A small image classifier, trained from scratch.
Model: 64-pixel images, activation quick_gelu.
Data: trained on photos of arthropod specimens (BIOSCAN-5M), 97500 training examples, 15.0 epochs.
Rows from block 3 of a small image classifier, named by matrix and row number. Rows with one number belong to one neuron. Each number is 500 + 50 x the weight over its row's rms, rounded and kept within 0 to 999. All counts start at 0. Numbers have three digits each. After the name is the row's rms in percent of the matrix's.
After each neuron's rows are labels from the 100 images, of 14976, where the neuron reaches its highest value: "strongest on" is what is common among them. Only what is clearly more common there than usual is listed. The data: photos of arthropod specimens (BIOSCAN-5M).
# fc1: MLP up (model.blocks.3.mlp.fc1.weight, 576x192), inputs 0-95
# fc2: MLP down (model.blocks.3.mlp.fc2.weight, 192x576, transposed), outputs 0-95

fc1.189 097:433566491460491500560477563587472585520376499452565481504616506426421543387460464498484462470507465499477509512561437521563431495504446463533557496421470528460545501500393520509445531538515525448602517446547459567513538486569488524512482427497497525566477517470516518516540484531499432521
fc2.189 087:485464507469510461604497446503560446556482461542539481427553509568448512394485500462518466428536440504456554518475406547545559491475556480491473537586470542476525497472502440514456516496494490519608543441519413524430560593525568546521546421449504521581463506467424499471563526520480422504
strongest on: order Lepidoptera

fc1.439 100:446477395487530411678485503505512448545399505592546507519571537496515491359544512479453467494502469452441507518522460496573388507554487501492496440505567521497491570534475515559492586547416461582475551552533490425495585534435541336519501457519490472456461443479409454451547531489522530493
fc2.439 097:578516534536572475594604435447518496529487537546429503455552544589574491443531541488478513440517463446416549499511452407490550456587493517483414466591469618457492498488542552451443510522446538545438460515480492514437524572417499566558559462459511505508444505497456512418490569538516439628
strongest on: order Diptera

fc1.70 104:518442379552483504583427514575562536508496488519548360454543430514478453549482533487485524557488506550558464458509451608588440488514432459517491571501490409597505562496502500548470535486476483458556473553474431463588534496558487503549524466493525514539513479517500503512572523490536498352
fc2.70 075:500633449517518544533410473516457444551519515425541439454536453565436525520449526413484521424536386498589503482543404504512457544484522463539477517475498395543526529522508545459516537464482533562468428486525465448473540468552515606491504447534567550577414537438510472558563566510494493477
strongest on: order Hymenoptera

fc1.535 069:416539435466494453563386459589454497499474482490571542483562497483556461415441523511373526529501474517580516504547523488522416507493451541459547472572554486578551459549418447486435585498522496553564614489548510554527536486437407458491516541483513487574531524506493474505570535539508487472
fc2.535 046:489443438495501503505413529452566436432598499502565494431478543535575517490548494512452525538503408500417584536538272462517533533444553489492495496513583579515528486503461466508467488541509451510578615455495549512426554528528517455490500456510532437542653508571505450508479499492451563490
strongest on: order Hemiptera

fc1.231 084:485476442514456536496511555618556480403494502553538456494630445404443504388468486477530512502558461585458563538410505504588526492500565454553505525480440506503461606355428512558532450422499477465501518507544434537520452540476608441530505502566581474440517501505506485504548433468578522471
fc2.231 068:448546466490521478449414472455493557449479509558491578512552527615491461512437464432353543390432485458529507533477406388593484409541549537511425462522517503530495456485516495464561444595480485554582511496540537522500563541442506469392565482476519504491558567436504517427405551580486489446
strongest on: order Lepidoptera

fc1.18 087:536498486548508545483431560580493525485533541458498460473529479492495600478495460447423499564475429544465459511544432557505471514586440531585469390477538488564528532463547463576476517478483456474530586600511488389528524482446483433540440597493452541488569426452465517522485476432654465415
fc2.18 071:520542564522504540505490441459546587549499511534514552466536492527448461566483484459427527553504427488566521562500376464621452473622492449553480523490378428510465536493517575452530583479514523497535341583547424513536484496481476555503491547491521497545497512459506501453513552530452447385
strongest on: order Diptera

fc1.354 093:531519474420390454405509543515414617473434506469494547577521563456525488426574430577450470538543460464393479533495505564506521432486480531507536486425465525519567470566513500511529441559482558417517557515468537523576504477539500498522566528477473467505503516508583598475452429590487526517
fc2.354 109:482550599488464448411597527502480543412386512523457486568502510458454468460511421524477442507529515419441555533573513595459633430491509462499420486434475496533540482520552519561518519579503598468532477563477527506551436514587476392578523489500475425477551556549541566425476485531518421570
strongest on: order Lepidoptera; order Hemiptera

fc1.399 092:600529542486461497501468535465504532440560595440599499523515462498477446563474545493492479457576511592622499462518520556420501453479400485522492551507482442499518509424492555494498432537507545454588435488579521530501489408560487687561558545489493537530544577546509451424526433538508467410
fc2.399 074:575501534461498497383527480498518508435546530482520525519522542509511555577511471481401431516522528528525473482465544486411651449510499580488437463526515561468531406464554498457428455576526498470468538509515543581486467446426545499438446535463551481516505517619421511419402472541542497566
strongest on: order Hemiptera

fc1.64 101:440469522553516529473481501555525491407464551508475400496600485490441487421548419485455574489481423454507492476498476614621528496590447502609440451506487487534500565420577523524493583524504459441539515601532520384491513485495479448579459533474482472474536481483488597478566526481582448542
fc2.64 109:435430492508493507488467484474539569572497445597514479539550489490419462513609468520467485564473562538519493520441535526548470444531488385473534600479437521566459610526438512514521539492519469447501449532471495488545535543577471447538525556525429524474467533534494468456594535423443458394
strongest on: order Diptera

fc1.123 087:562529469569498524539484534527523455497552552377543437476452463557482495578437510504519527503505501570464493503466480516505600563509411462615509441457462518565481521521449506550538558410487516537468571491604506438527425504454523476550593527471571536521566462544518505639471434538537500470
fc2.123 102:517545651561507548474548457502590477430514518559509452447540445540480481550474531475468550334554525482472489497484486457459657477501517467550369473499467510492453545539508537534563468523466521498502459474468549521494523527535506527467532590537470464518478645526525459398521519550499472514
strongest on: order Coleoptera

fc1.217 105:530504458538491497594421464509520499525516536469559461443533475535507437574523513472596536581541507542520549484546412608545441535456486488505572599534486488589514493438513540499552563451502544523540447474571470433535515495537525571528581465493545533549528442524539531504502518540526492415
fc2.217 087:465557520534450489473447478623524545473401496525509463453442431431473541430530470541535536540545433464526499503573360635458467505434521471630500505469496414563445561483520543566550500513440579540461449573463463441582461541586542531551544466524485503470526450561574574603548469537469509503
strongest on: order Hemiptera

fc1.306 102:519535434554489502495491485460447495498608552453549414443505460533521503528483592469484440485435463608520450477531465561480474486534271540511437421515513488538614485499498543533503464511460476554560547431466490503532507445518477616477500458500501525548550574548457473506497450496504497440
fc2.306 115:596505498445517509455510471496479569386562610497521548510455526512562518537502526516387433508546530488510448458565516473390598454438413562483405458509567497578555446489551530477474490603497510528470611535501556568523498460449516536497526539451556519602473453596456526486419454591474538518
strongest on: order Hemiptera

fc1.332 114:462569366525508442576433489479503512528518590454511477431510463510471472430502612541532475507453483500517519493536375532568382509468382518524498505485469430552506481461470613532459500535474581562469466507553476477490506500505502497549500473482488511478486501450414503537585491548506500436
fc2.332 097:468454609453528594369551505497452511397490505517450502546515499517425590446546453464521479480490504500416436501445513583493598432482508578513429445548544561578557528524536464490493545519552506457497510442484585498478495534487500495497502550446484482490543515519481588465473481453539508538
strongest on: order Hemiptera; family Cicadellidae

fc1.42 099:511452415534522512505399413530536519492523567432482460453469510559473516516532495492493520552562466520569461482561424542556433467384486478528503476522430444613485516439562496575617518509491425541489573495490520523534475606599518476615490510410471505516539422512540526582527474485496520449
fc2.42 089:528559568494512449621608500561542525531430540569523508387397475546500450468547537425516466444529421425428455449477407545509524509479601473539438515467455557462544522586546565515574510488460532576445581485446565553517508502505538584474495465506541498546401601487501506456520467564426499466
strongest on: order Coleoptera

fc1.507 100:533498462534519493524452539520503553475573518462518493434581487541506515484502443463469518560547406460560547512509371587519498499497396467496531504494428469536540496388515548506533580571516494513528499523566456492477584510555566523617512598490440516493450484483536513481574486518564452452
fc2.507 079:561425507500588532472507475506552476556568435619449595475495572578551488548497474486424548456402486463533531490513419411534514479567518499477491511546518446533487484493508481499495432500480416567567576584545424509505544567458507464427496501488434477515485457421453510478494618444549523480
strongest on: order Coleoptera

fc1.528 096:490444418444498536517400593510541534462495504499592517474582489434465541455535489461408477564554460531576479483595442573601475449541480472467429481545438469513516588428447565491486504544522449526539580591522514506532547530566555456537477547544490467514547486501511474504579468475502546365
fc2.528 061:392508404431478479496553584533517535458404486596518558509514475432437534421529486437514544471522481450594475531487413504518397417552641479492445456498530511472478560424522483420454515563464504522435488490452491553449507571511489393511513541515511462439491425454508545463528545521448556511
strongest on: order Diptera

fc1.284 096:534371419459534545575466487471523457523561552509563483500529471494483454454546639445461495469445473593614514501591499518512425499510497482415510503530428473517477567418474547495446430547495411503427547550483513515460516530501517526487468532566443515482520519503497412499630491384443485458
fc2.284 107:576414526490530493515427454478480455516526501445512474525479560564580461473511534463474502399444477513562552535588554546423583507469495515423514495588451515429503441469537522448456465543518447529524510486486489497385496552519531516536438442530409471502542533503452458503510499431463517579
strongest on: order Diptera

fc1.276 073:520482456462423528542485535541469522445537531516570508489547512531474553494557515509453520526500470533454506490494492558480436477483508527509533537498483588571508511337429501427473539538509507362482490509578465540481584535530457559579502632501505527434526485519492553429531431508502444420
fc2.276 049:517475462440474550490582595514574453450507442570536519423460419456416493489507507473538477485515480490499551529426379490486563420425602412534502543473511618467472509515478487495483442554557534497476557381489528632399521555575556540567494512548511509521496550465507521412478530474481520511
strongest on: order Lepidoptera

fc1.149 104:522551401485508499525437483498545472561524556499503449451526441498477518485526447506588444643575494459484509410495416550475489518490463486496518523487526472565501563542522561527514535451519565545491473555452491482606538408573554491558485429480566504518499489503492611470573476519527493412
fc2.149 093:496575489443411513452495508556439546476421511473529501472529508378496608420489454509479545498611448480533487583548449515424488464456535520560520512421426437458461528487453563457458514542504539442480475498495486497502496531574526470572540576549486515458516467459578463527567512581441482549
strongest on: order Hemiptera

fc1.561 106:510430483439518593561458478491478478466532490516594543496591481490485553494520527396457529504508482608549544514464496516557449501449480499452506647515485526517477522431400482463494485453538407442561538421554472508457599546528527610504454543535445599534506395481514519478520541469521552471
fc2.561 126:527366560495523534518510499482578393535591410496518482521500528493466496512483525453510534453451534519573557537517629499509615556494547481425499521582506527442448487449487411441427469487540400484505545435560478482385557552525524463497410486563463483500555553510461418469508562368491554585
strongest on: order Diptera

fc1.498 097:505464470502520573549465506515530500519442573491518513506545511504492507394499473410404444483496445468487562443588463554669494533496483503521512494480511506489516611507493571550517524512495468497519557586525497440523519500514591365500447499526554430528431470511459551513588481442551562497
fc2.498 091:423511440518455415556510529548495605548370516567532526463571530504480480355491505528475517441561477500469438606434468476507405445475534418492534536452446569496475563512399552510469502547435516525460519476473478591477525591502506434522538471485435525459402546474510451476557531540430458515
strongest on: order Diptera

fc1.84 090:454519499489459483504478539526453608460462577579569537472652474458430406423470501457445529441576495486409479506472492528541492444527450494549512542462460554539481545548465518529566515532505471479578487508594481465529568515488450459478514513500490541497474494475554542365494496553536433441
fc2.84 090:542515609485424442501637491483451546418554541548483511462503545475519458483465492541528411544533480456383552543451446522518682466439553511528498526445434541499537463468547552525460523519559504425560574543462490559508524520492516478598477463455388490541496591479484560410499455526516428570
strongest on: order Lepidoptera

fc1.160 109:430480350559456554543432544555574497551502483555559463462542452485390538514536498463499544555472453558513521496484418579581434501484487466531477528474485445620490595408474486527544500471491488496514516529553420493519499537520545537551574543527474577480518490527492510525605479544578481380
fc2.160 084:470605442504482550500465486546436468422527440452513393445544436514405494487430551498489477397539422527532458463419401479527487529487505467577469478470512427532546471523474501574474420457462528549481531472412456490506540490529505540454590463505562549506498518473537441543557457510522488506
strongest on: order Coleoptera

fc1.296 110:480498464505548548552443511485485478500541532369546520453461474616534570506465560457464515471516435533523431459554482483532453494529347521510537503553526464537559504510464578489502507495516488565509483434582503460461493425521487591456490435493519574579421519542413492578487458495473471390
fc2.296 116:575544558551576540509515453504524486508598537450549542505505442712616486544479514452451525390501540496515487465541494448439564561465450550472394507540590520549511477446553489454479422559449503581551547454555491496458495491475507555474533517511573489590506515559509516451424497585518528515
strongest on: order Hemiptera

fc1.375 105:562496453525441477528471504556514514548566518428570404449520431513502521493509505514537490536514460486517514456500415588531462538494406434525559569484449413603519527414497540497564528505523533515515462473537433429553543463544510547609537500514562550545536486514540513578533485548530515404
fc2.375 093:456541511547454602468450495611545504504449458503554502435431400434469570453470508484544557531556405510553465504583384590426486514423540465634489546488489409545422587496484527571552442486415563505434473484470476451556474518581568578525547462567529551517498497552576497596599476511486522495
strongest on: order Hemiptera

fc1.442 101:476406456485488582560486491496516454535513481517543522455507510481514516482484563434499568486480482590538463542508530522489481498599511493499498515557493555488460531429386452466445468507463375423560587453586474495399631573518527640496446512472474546507436461426448458453544503415522529487
fc2.442 119:499360560513529476542513473486581413535566430499515479504506515540483475511501550454527530404459530517586544536503618508476596542528546486452483499585492525428449491434497442453411478504484401489518506453530495491367524562491509483502416449528417480489503574514445404479538537368504536593
strongest on: order Diptera

fc1.328 095:485480412522515519564465457563510565548438603394498481483400497477524501409572548503488542598597428458472449474508431534510412461418478541581489463449510562546523535500482543510508566579505433568397576475585553519481567473518488490521458506469434545498394450555508445551570483525511557471
fc2.328 087:457505566497586511527536516546562573554516564534506550502425495602506500479600575486520481441444524432432431404524538487563478492490497545520442465522560580561545536571531561473574504521459496551426551416505568576495549500468503579445481473460523493520460568589437581460447507529446579494
strongest on: order Hemiptera

fc1.54 099:470524446491454507559452440487494565560498494454547399384510489483476508413506546520503415587485399594476479448472360552544496498464416462552559549442438435491521511533412503603514468431491464506512464603452382503567473462542542464545544481476486564515494535523479459594566469485546491465
fc2.54 116:497494605463463640556460479546405474519523531470546518473568506620490555387562520471507500425508446542519507530584485496547544454477529499511468509538415546509514477432486531484457467488505507439492500436476506539347538593555553567531493481548489441530572462567489542455511419498389495568
strongest on: order Lepidoptera

fc1.574 091:496467483489449539485423549537421561531473476445478546540435474398515496460533467509514486635516465432420542518576453595533457437493476506549526481502442542529488501482452467465587488532512523380503598488561451525563580535530487440508567553447459554470483387523588588502534472545550487488
fc2.574 084:466505567459497500391559543473541555404444493484444455566565455440412565399524452542470483468522518504389533569449554538500528477480471475498456476515457528520478511516452445512487480479492607463484469456478491594520479555564451506581627577548509478417500466552517609423416486521477381530
strongest on: order Lepidoptera

fc1.132 092:462492456521483473549484511511484535462445656506502459509580444556542490449501508487437464450453353449495474419532448566550526515489458502578460418454508557614493582562512555548573564526482511571555529606527502426560492506483561365548481487501523492507502500427483543489485397542594505474
fc2.132 083:480516553601470410493543488518538597531456564595469575440550510532512503489474505564565522500499470459415435567407449460558494472534561481528490456455426564520444568492505559495473545490455480480443450562503496539515472540416515442496451552497418480432472585502481501467537557510525491535
strongest on: order Hemiptera

fc1.316 096:524528432568462475572503488455507527628489544473537461420477478489516463489474561566586455543546464574543475456569396531561477523457448423531505560424440432481517513521481545617547480426549487483461459647434359433543468500532573439604515474510456548514495474480542529585587442488522455486
fc2.316 091:517530616465447591523470455514394455522510568434551511488521501669513532423533525459475495385485454548524516548613466484525530463476510521516496510518414512491520455485520570466480491486525505472534520444469530538358489589553521550464481461538466441556586485482506542455471418504382508567
strongest on: order Hemiptera

fc1.219 103:504536385473459481456356544524486548542512507444511482534487472497486528456498527494537431525481469450533485464518361560473537466449387502546512462451528461493573481486485563561499509524507504526448538532533466493573467411472566553455527394466478546611523527495485495625479394539542526492
fc2.219 108:517571534498465473489534516551454554434471543413508530466539516500549513421487504575521410545595450448444552522524432509536608460405530500568524470429478528461549474402485561554453495550478591451515501470561480549497459505493498502561519455457528489576527535532544539529489461563510467585
strongest on: order Coleoptera; order Hemiptera

fc1.172 099:515559470536492514603541476503497504486466535549525438381603552386410492444424588449450501571539403480504558469572466529605559558487566505491452547468426481505546539553539502482499572441518506495404444665479476522559566452506501437504505470523523473537451519445432498445580521573522505513
fc2.172 109:526525488558419509553530562508463506491519527492486391401511478502463452493476562579487458502480436564411536537506485425515476569513440461548555525469465555488569533609381539562493489411474549415402532467464502501448525500462440521503514457516496508507506528546509480493475433460537426643
strongest on: order Diptera

fc1.345 101:495514402495460554493476481526472553585554531468524492512546477475568556484454584489480513580544487572493526532535509569470476470440508476474551586539492480480512498465326461457512479484576504403490558448571487441530546469581538511515546533546475586495600483567527467492548505549479535499
fc2.345 073:446452404473500493558464520471580479561499445502546509502490530446468480426547460468547551485563493432458493486508527549467406524390619452423536539508581597476445524535428460485498547501518492512493581414493502518419647525598530487512432416544515492515467506476487435451600599480409540532
strongest on: order Lepidoptera

fc1.458 101:481547423500491521545401502531555542458523539481603441410515448479530479550467494475489507566540487472582552433551456512584452473446425452522521567477515458600451586457530551483547535518532511559538482553493474421552466492575585506512501451539560492563516498543506563657513477552469502431
fc2.458 083:432470447521460462498497431540522574553411537464489549508378509529574531428601462538529539563520512441489431493578425533455382474509542506556533451440509562533468553470512544539494588562462478517437555545487544461555425508527500492539462402500461456441514373546544537640526499500452555589
strongest on: order Hemiptera

fc1.486 123:524404465528572459510482444461539487537581567414491493448496506471511514588541458518487502517506529478601518468545457487460453449437490507500499507497408485505475491448577531493584532568492486470592472521511523515485466633498519488640527532454447487523511372444518481516535560479495518504
fc2.486 148:572523584499590452492525410463556452518463530461455468601417543608556454484584415449482448481502583411540551397545566480550528514540500495416455449482468473496456480516669568484510551525518540616509470597492496438533405458526533482546489435506547388587463448466496557560461519536444473556
strongest on: order Diptera

fc1.292 101:495482452435579618460491579539509466547502540504462501547448485524453553373630486478455526514424519500493506492557540535579474520511496534427481467463505555530478554507548486510541557528535463502426574462493507450503527583533533469574456594567517509497483435475454579531502495485501555541
fc2.292 114:520451557470531608519577490515461486523520566506476480578473513540514537417528534493478509468481521527418477514573692472485507554498424568497509520504487566532536507644440518517520476429478505477422598413468525503444539523491470580589535537513507537502496517544470562475476460488481495633
strongest on: order Diptera

fc1.142 092:521564478607485503506486482549492617480440569343518484506549457504471503540513507505402504510532454557547484441590385478560543483472395467568463466479403430594506503526575617526535494566499497553561461585618472514577431414517561477497500484466562448497480495474516509545485499579509482451
fc2.142 083:441555576547526499486473434458571477548486519530476473502534514500428517439488503520413532430457454516529511559585467389527553483553468454521424452533427546527472527535518574539437496522413441502515437551476450492501466568472438478458535472492450406455625489588479479486519556465451484554
strongest on: order Hemiptera

fc1.170 096:488494482575538514520482497528524538422503514472447407484617460463490467471521482494443522504500447457528484522518455564514504532541422519555504467490506487591516601488476511532520573515477474515606463568533512342509492459487516524558439583438454523476495488465486568500565537482589448448
fc2.170 102:441479482507469550500429487512509555521482469529549488511573506502461527485504495497392515546546452585579494570483493515552490481579477426521467564454409548548438603484441523501453557488518421394493512560507495449524510547558524425534491575524461492485504472558514442448579487448468490449
strongest on: order Diptera

fc1.92 093:506556376462542472484544477445521543515426580553438511512436522503421504401538545498494473546483493436499468412582480587541474429415486551503430420510519512532592511486544511516574528522524538556349492602485542504587555463523524427585518519490511470476490501534433536554502508537534530471
fc2.92 096:514517555439571505517588515522557456473497504536448529503456508512485450393578488512596436454484530412473458419505496531564575456495547471474478474411485452458508560518566536524484483522457514559443576485375501543463516522530502509614473470540513516542437525509467575440546486453472545511
strongest on: order Hemiptera

fc1.416 102:457553481435497576471442563552556550441459589510517445487530489492488493451518522479394464493539485462503475461580419682537471407456440476549478509419472436594542557471508526508534529582519481546552556605548508534556505452536550446530427566522506520493571500506497614472472460504499541471
fc2.416 085:514533496496439445517572492495558486519454523492536619486484514486578514441485423458501600457549495454548492579498446461455428486557629478487503479455483585525393542450539520466406524528479517508484519471546480525396427587501495483560440484544532451444465452476519524477500573534420536566
strongest on: order Lepidoptera

fc1.477 090:519514450574470475507418546577517528541476581481578475441521425533497512461520556473540569516516509538507502535569408517548446513460404431614485561503460526624491556505491558488545515558467457552509407456619487412525517557517551511540556522491468531458510472478519521551507530476500542382
fc2.477 067:474551506505495623449466535574542422537478465508493477494537436527440556444455457408518552366477396511570388543471390579503524543509548486595433448476522541527498577524479518518430461499411466493458518496515460478467459555498511563506455513528490539510470529570503511456549558405532555589
strongest on: order Hemiptera

fc1.127 086:486521563585440620491522463565501538521499536470632535438486454516390551394465527464553460554546408564556566501571518558594582443497545424556521508476394469533487556536501516546577513519531510539468515500502405536565486426559568492549581453530541413521543446589513488499448399524484523460
fc2.127 077:608580553528463548442528439443480506497544577457495461465478456550520457584490526493407521410508536521484545483560428361455600451528425503510441516476470511508513439519503586507520422523530589522464458483453539496421513470500480593515589509559483471549476574520520541471475486595441431522
strongest on: order Hemiptera

fc1.384 112:398452516522509507543530454522497612610482490455474567504421487496536522471472603567502524554574505568445444457511552477454503469507529495475487454509547524463498594574416545587543544502522457511360567541535507472564537369560523528438514411501469510465441533618488478517508444522514591489
fc2.384 122:473506564622542544430533478461540510470562541474519540561550479644488422579449529435449524390468586478450523418483610405551572507517496512484401484497556520540472569523518517514613477510451473593477475436531579453501538470446501496410507473466566442536454573551503534460450540544590522526
strongest on: order Hymenoptera

fc1.414 088:509480557504514560507504528515516473478469519463489424440438458487406463514474481481494436530433400500491487464566388638550560495479452509537442493531444406507551464612575471538546476412516535545421499599428480455588460407539569419457499541464487435452534524526460505552541489486554500430
fc2.414 070:552499535554504576486502403482520487444578595511512459348559492615500454588468534442445469494472361495510487529488370485551523498543475497574492491471381499568558522521540579526519531490476458500518431543476534525506522552439536517523468533430469552512462556478462522442511526454526443469
strongest on: order Coleoptera

fc1.146 094:584539450457515533455475462444480504548504514359481491480424459551585539544464518531457499537534488571639464498630485524466473521529308514502517456482541440526531462497472556588469460543501508532506556538558485467530400414578477618536549415469571500552533530589496409561444465569534543408
fc2.146 085:537561472523545448465542457495556563508512468484532532497480430578577457533469545547520447443538506506520447457493483496365580460412481455517450560493537502465529506420499495506517382557459540559473572511472548555532430451516539524474541445484511530588483600600545436470497427595489466505
strongest on: order Hemiptera

fc1.158 097:457464455454462578559469555554542529487521434525575504433570470466440517467458533496500504598578433603526505467527469548508470474434524458501537631473477446511486524399391453500516504497546461465477511428597466554467547495537573609538539515457487545507465471480552494477542455498562480423
fc2.158 096:533456489439510581526471502422512416517549462456527575472532496551476520393469509462494459371520450564548600545490504434568547491467558469451534506580456561428443484412504487507404439496562477513470544414549400491360541599527570503523495445566460485525528504460447481498523457422454464578
strongest on: order Diptera

fc1.476 082:451477394509455502458436581560486512383494522503605476474650483439416572464459495459493497537525459472544547524367494455659543544435509477541554519447478548524451554364358545559486526512501461467482548466587477480446554510510622529510520531518520481547535459545560531536512455547502473527
fc2.476 060:493503499481484412493418438470511541525465490552491522425507539597509476510485501493493422449442439486462496502434381423576519402424529522530466498542486557526491425455512466512602413549506465562644525488509560605489504550465574501434534485444461542518555556461465502447459535554459460436
strongest on: order Lepidoptera

fc1.421 102:524471385555426491557379506544533493515583540431560508450467521541559470519502544513477516546596499550503431471525460516486407477411484436585620528435531598526514527531414546625530558488478440576457578423542562523563477491543551539504526397463513544553574533547528441547544489519507570425
fc2.421 098:507537535537527533481582514516575534504492503490527491459372380533464459502520595514536504414498522493557409444500462545402534499448435452531453506483511498547543568479510564564580426543465548584392561458434513536558466493606491568504533526572472530526461585629552481493527422527467510455
strongest on: order Hemiptera

fc1.129 090:504459504488449514469501532587454528487491522618516522477475465426465465475528486482583479617535430517445538517468443557549480397426517514534552474464394435527472506428493508460646521527517456468482528500521476515562489463514500463544622554422459536510476435427591605488534439505518497443
fc2.129 085:483498574527529480430618579463557534442457520531465543521621459535477461472546442494482477454479509422409577525448554602495578482556540446433494502497425520476507556466531509540515503524455594487540427494453479504480519547521457423592487493542453428426490619505500555370545515463533422516
strongest on: order Lepidoptera

fc1.15 107:505494529544444520509480483585555530517521520455562444488486510569479563478523554486535534506477494559504506500515426608540440532479421515598510516489467533696479554474508485531562465504466513478507517487554451448528520529509511578569603535498520546539542431516503498570487417503534489384
fc2.15 121:468540571498502652460506472537518454481472481553511514436505437440440562498413548425513596363575454495512445520553452467460602509487598513566406528523490405453467504561482498500545397455503535502433466461458505511480543490532560530450512592566528529561424611454529460417572519538496475550
strongest on: order Coleoptera

fc1.343 103:566446470452458594528440548581460510539500481512545453487530511481487540487477531487530535563475516526492519568544430501492451529505411383487613606466487438537472500365381490470554502416528473424531492486511379510470561524579496485536578614500475577451622464548538464489487549499491493430
fc2.343 086:404458502496426545537499481528508459612503498566537548425463489480441518429481524490639507511558475509425380531433448489499465435398671509525519523492511610498463551573410458519529500484470461414372549409455584555451564574551548544469471481481465561518464489533494472463558532469461538568
strongest on: order Lepidoptera

fc1.513 100:492500403470453538503378486503501562516479542474541488457488474492430487456528480468429486557532419469614534472624422547562461454450445450530491561470458485588526523447505546515532590602486485584464515572500550530589477512619621459603479490551489470544530409533520495560524415511479494419
fc2.513 081:556511509494478436554672463456503482577487485458483554457400510447571539424503517501566450565504475480483503510521443472457537509545527546520497447498497537402491481486561513459425527468490497492476557500483513498448456493473491557538451436512490495495480446532481565486447456499432490621
strongest on: order Hemiptera

fc1.87 104:489442469478506557519406467503507526477540547443594534456508480531440482521535436449495556535579486505603563447539471558535458431396522513536538573461419448576466475412502510529584553523513510479502463489545533537518433546609619534595521570446529517551556424512529546564522489519469500392
fc2.87 098:553529525440498417585568503514483510564394502502454479490400504511556483381576537513581454499478465454480519557511459515535422527506544481491583515496401578427538454524521535429485530482533531522480571472495466520433536555514441512546474489522414531468471479413519534504496467515407403569
strongest on: order Lepidoptera

fc1.483 094:525546348549491493544368577513555486485524509527565410443599468526470458469523501431492508550541453510527556409531497513558474529457467470481528580519516447522488569444447547521513555456510554505481419549530434462535507397558552497504531429549586479513473572489517531534540496551545544431
fc2.483 059:414583540514474453533477421584523510554376529429516425463400486542481460424517490485583500501480439465497444509597341598514381501483516470562493455469508497516533522509529547578506541558444484543547509524452505461559426498597483540438473385473511463450615442501544489636511490516492523495
strongest on: order Hemiptera; family Cicadellidae

fc1.246 103:468460445531522503541451483509531465501508547492531444436551474559422501521543490434437562538485462462505472419549474580529482476513449465523447483508461485552515559521515552477546556578521441584554520512505508401487520410524529445458483494463547508529443562419458500511583508488582580397
fc2.246 115:483505481507446441521590513569482544557494528529588560479544534546540521456510547499436513392515483563461360592422519464411470529533550496507484470496499591488562522483442498464407443546443410478551597422533522594398514579415469524435458543479474513474491553508481387436509491524501527577
strongest on: order Diptera

fc1.555 101:504545393482482482517456488489470456516505508476537509502475527503525519425502544472519459559529484521458445488520421578538510442520451516551487387492523491468515458518504573579484462522457495528449548548500441458510487434508534500482513381431584487567498563528438437594545387495514533489
fc2.555 111:503518533465448391482476537576473620464410541477505522512498533524574476409545484562518412546526475425397500518526464552514548430409503475551553461448484536538540499471492534553503504579462560471566551503577439558557502512492500528532523413427483483568521492516521548525447499542504473581
strongest on: order Hemiptera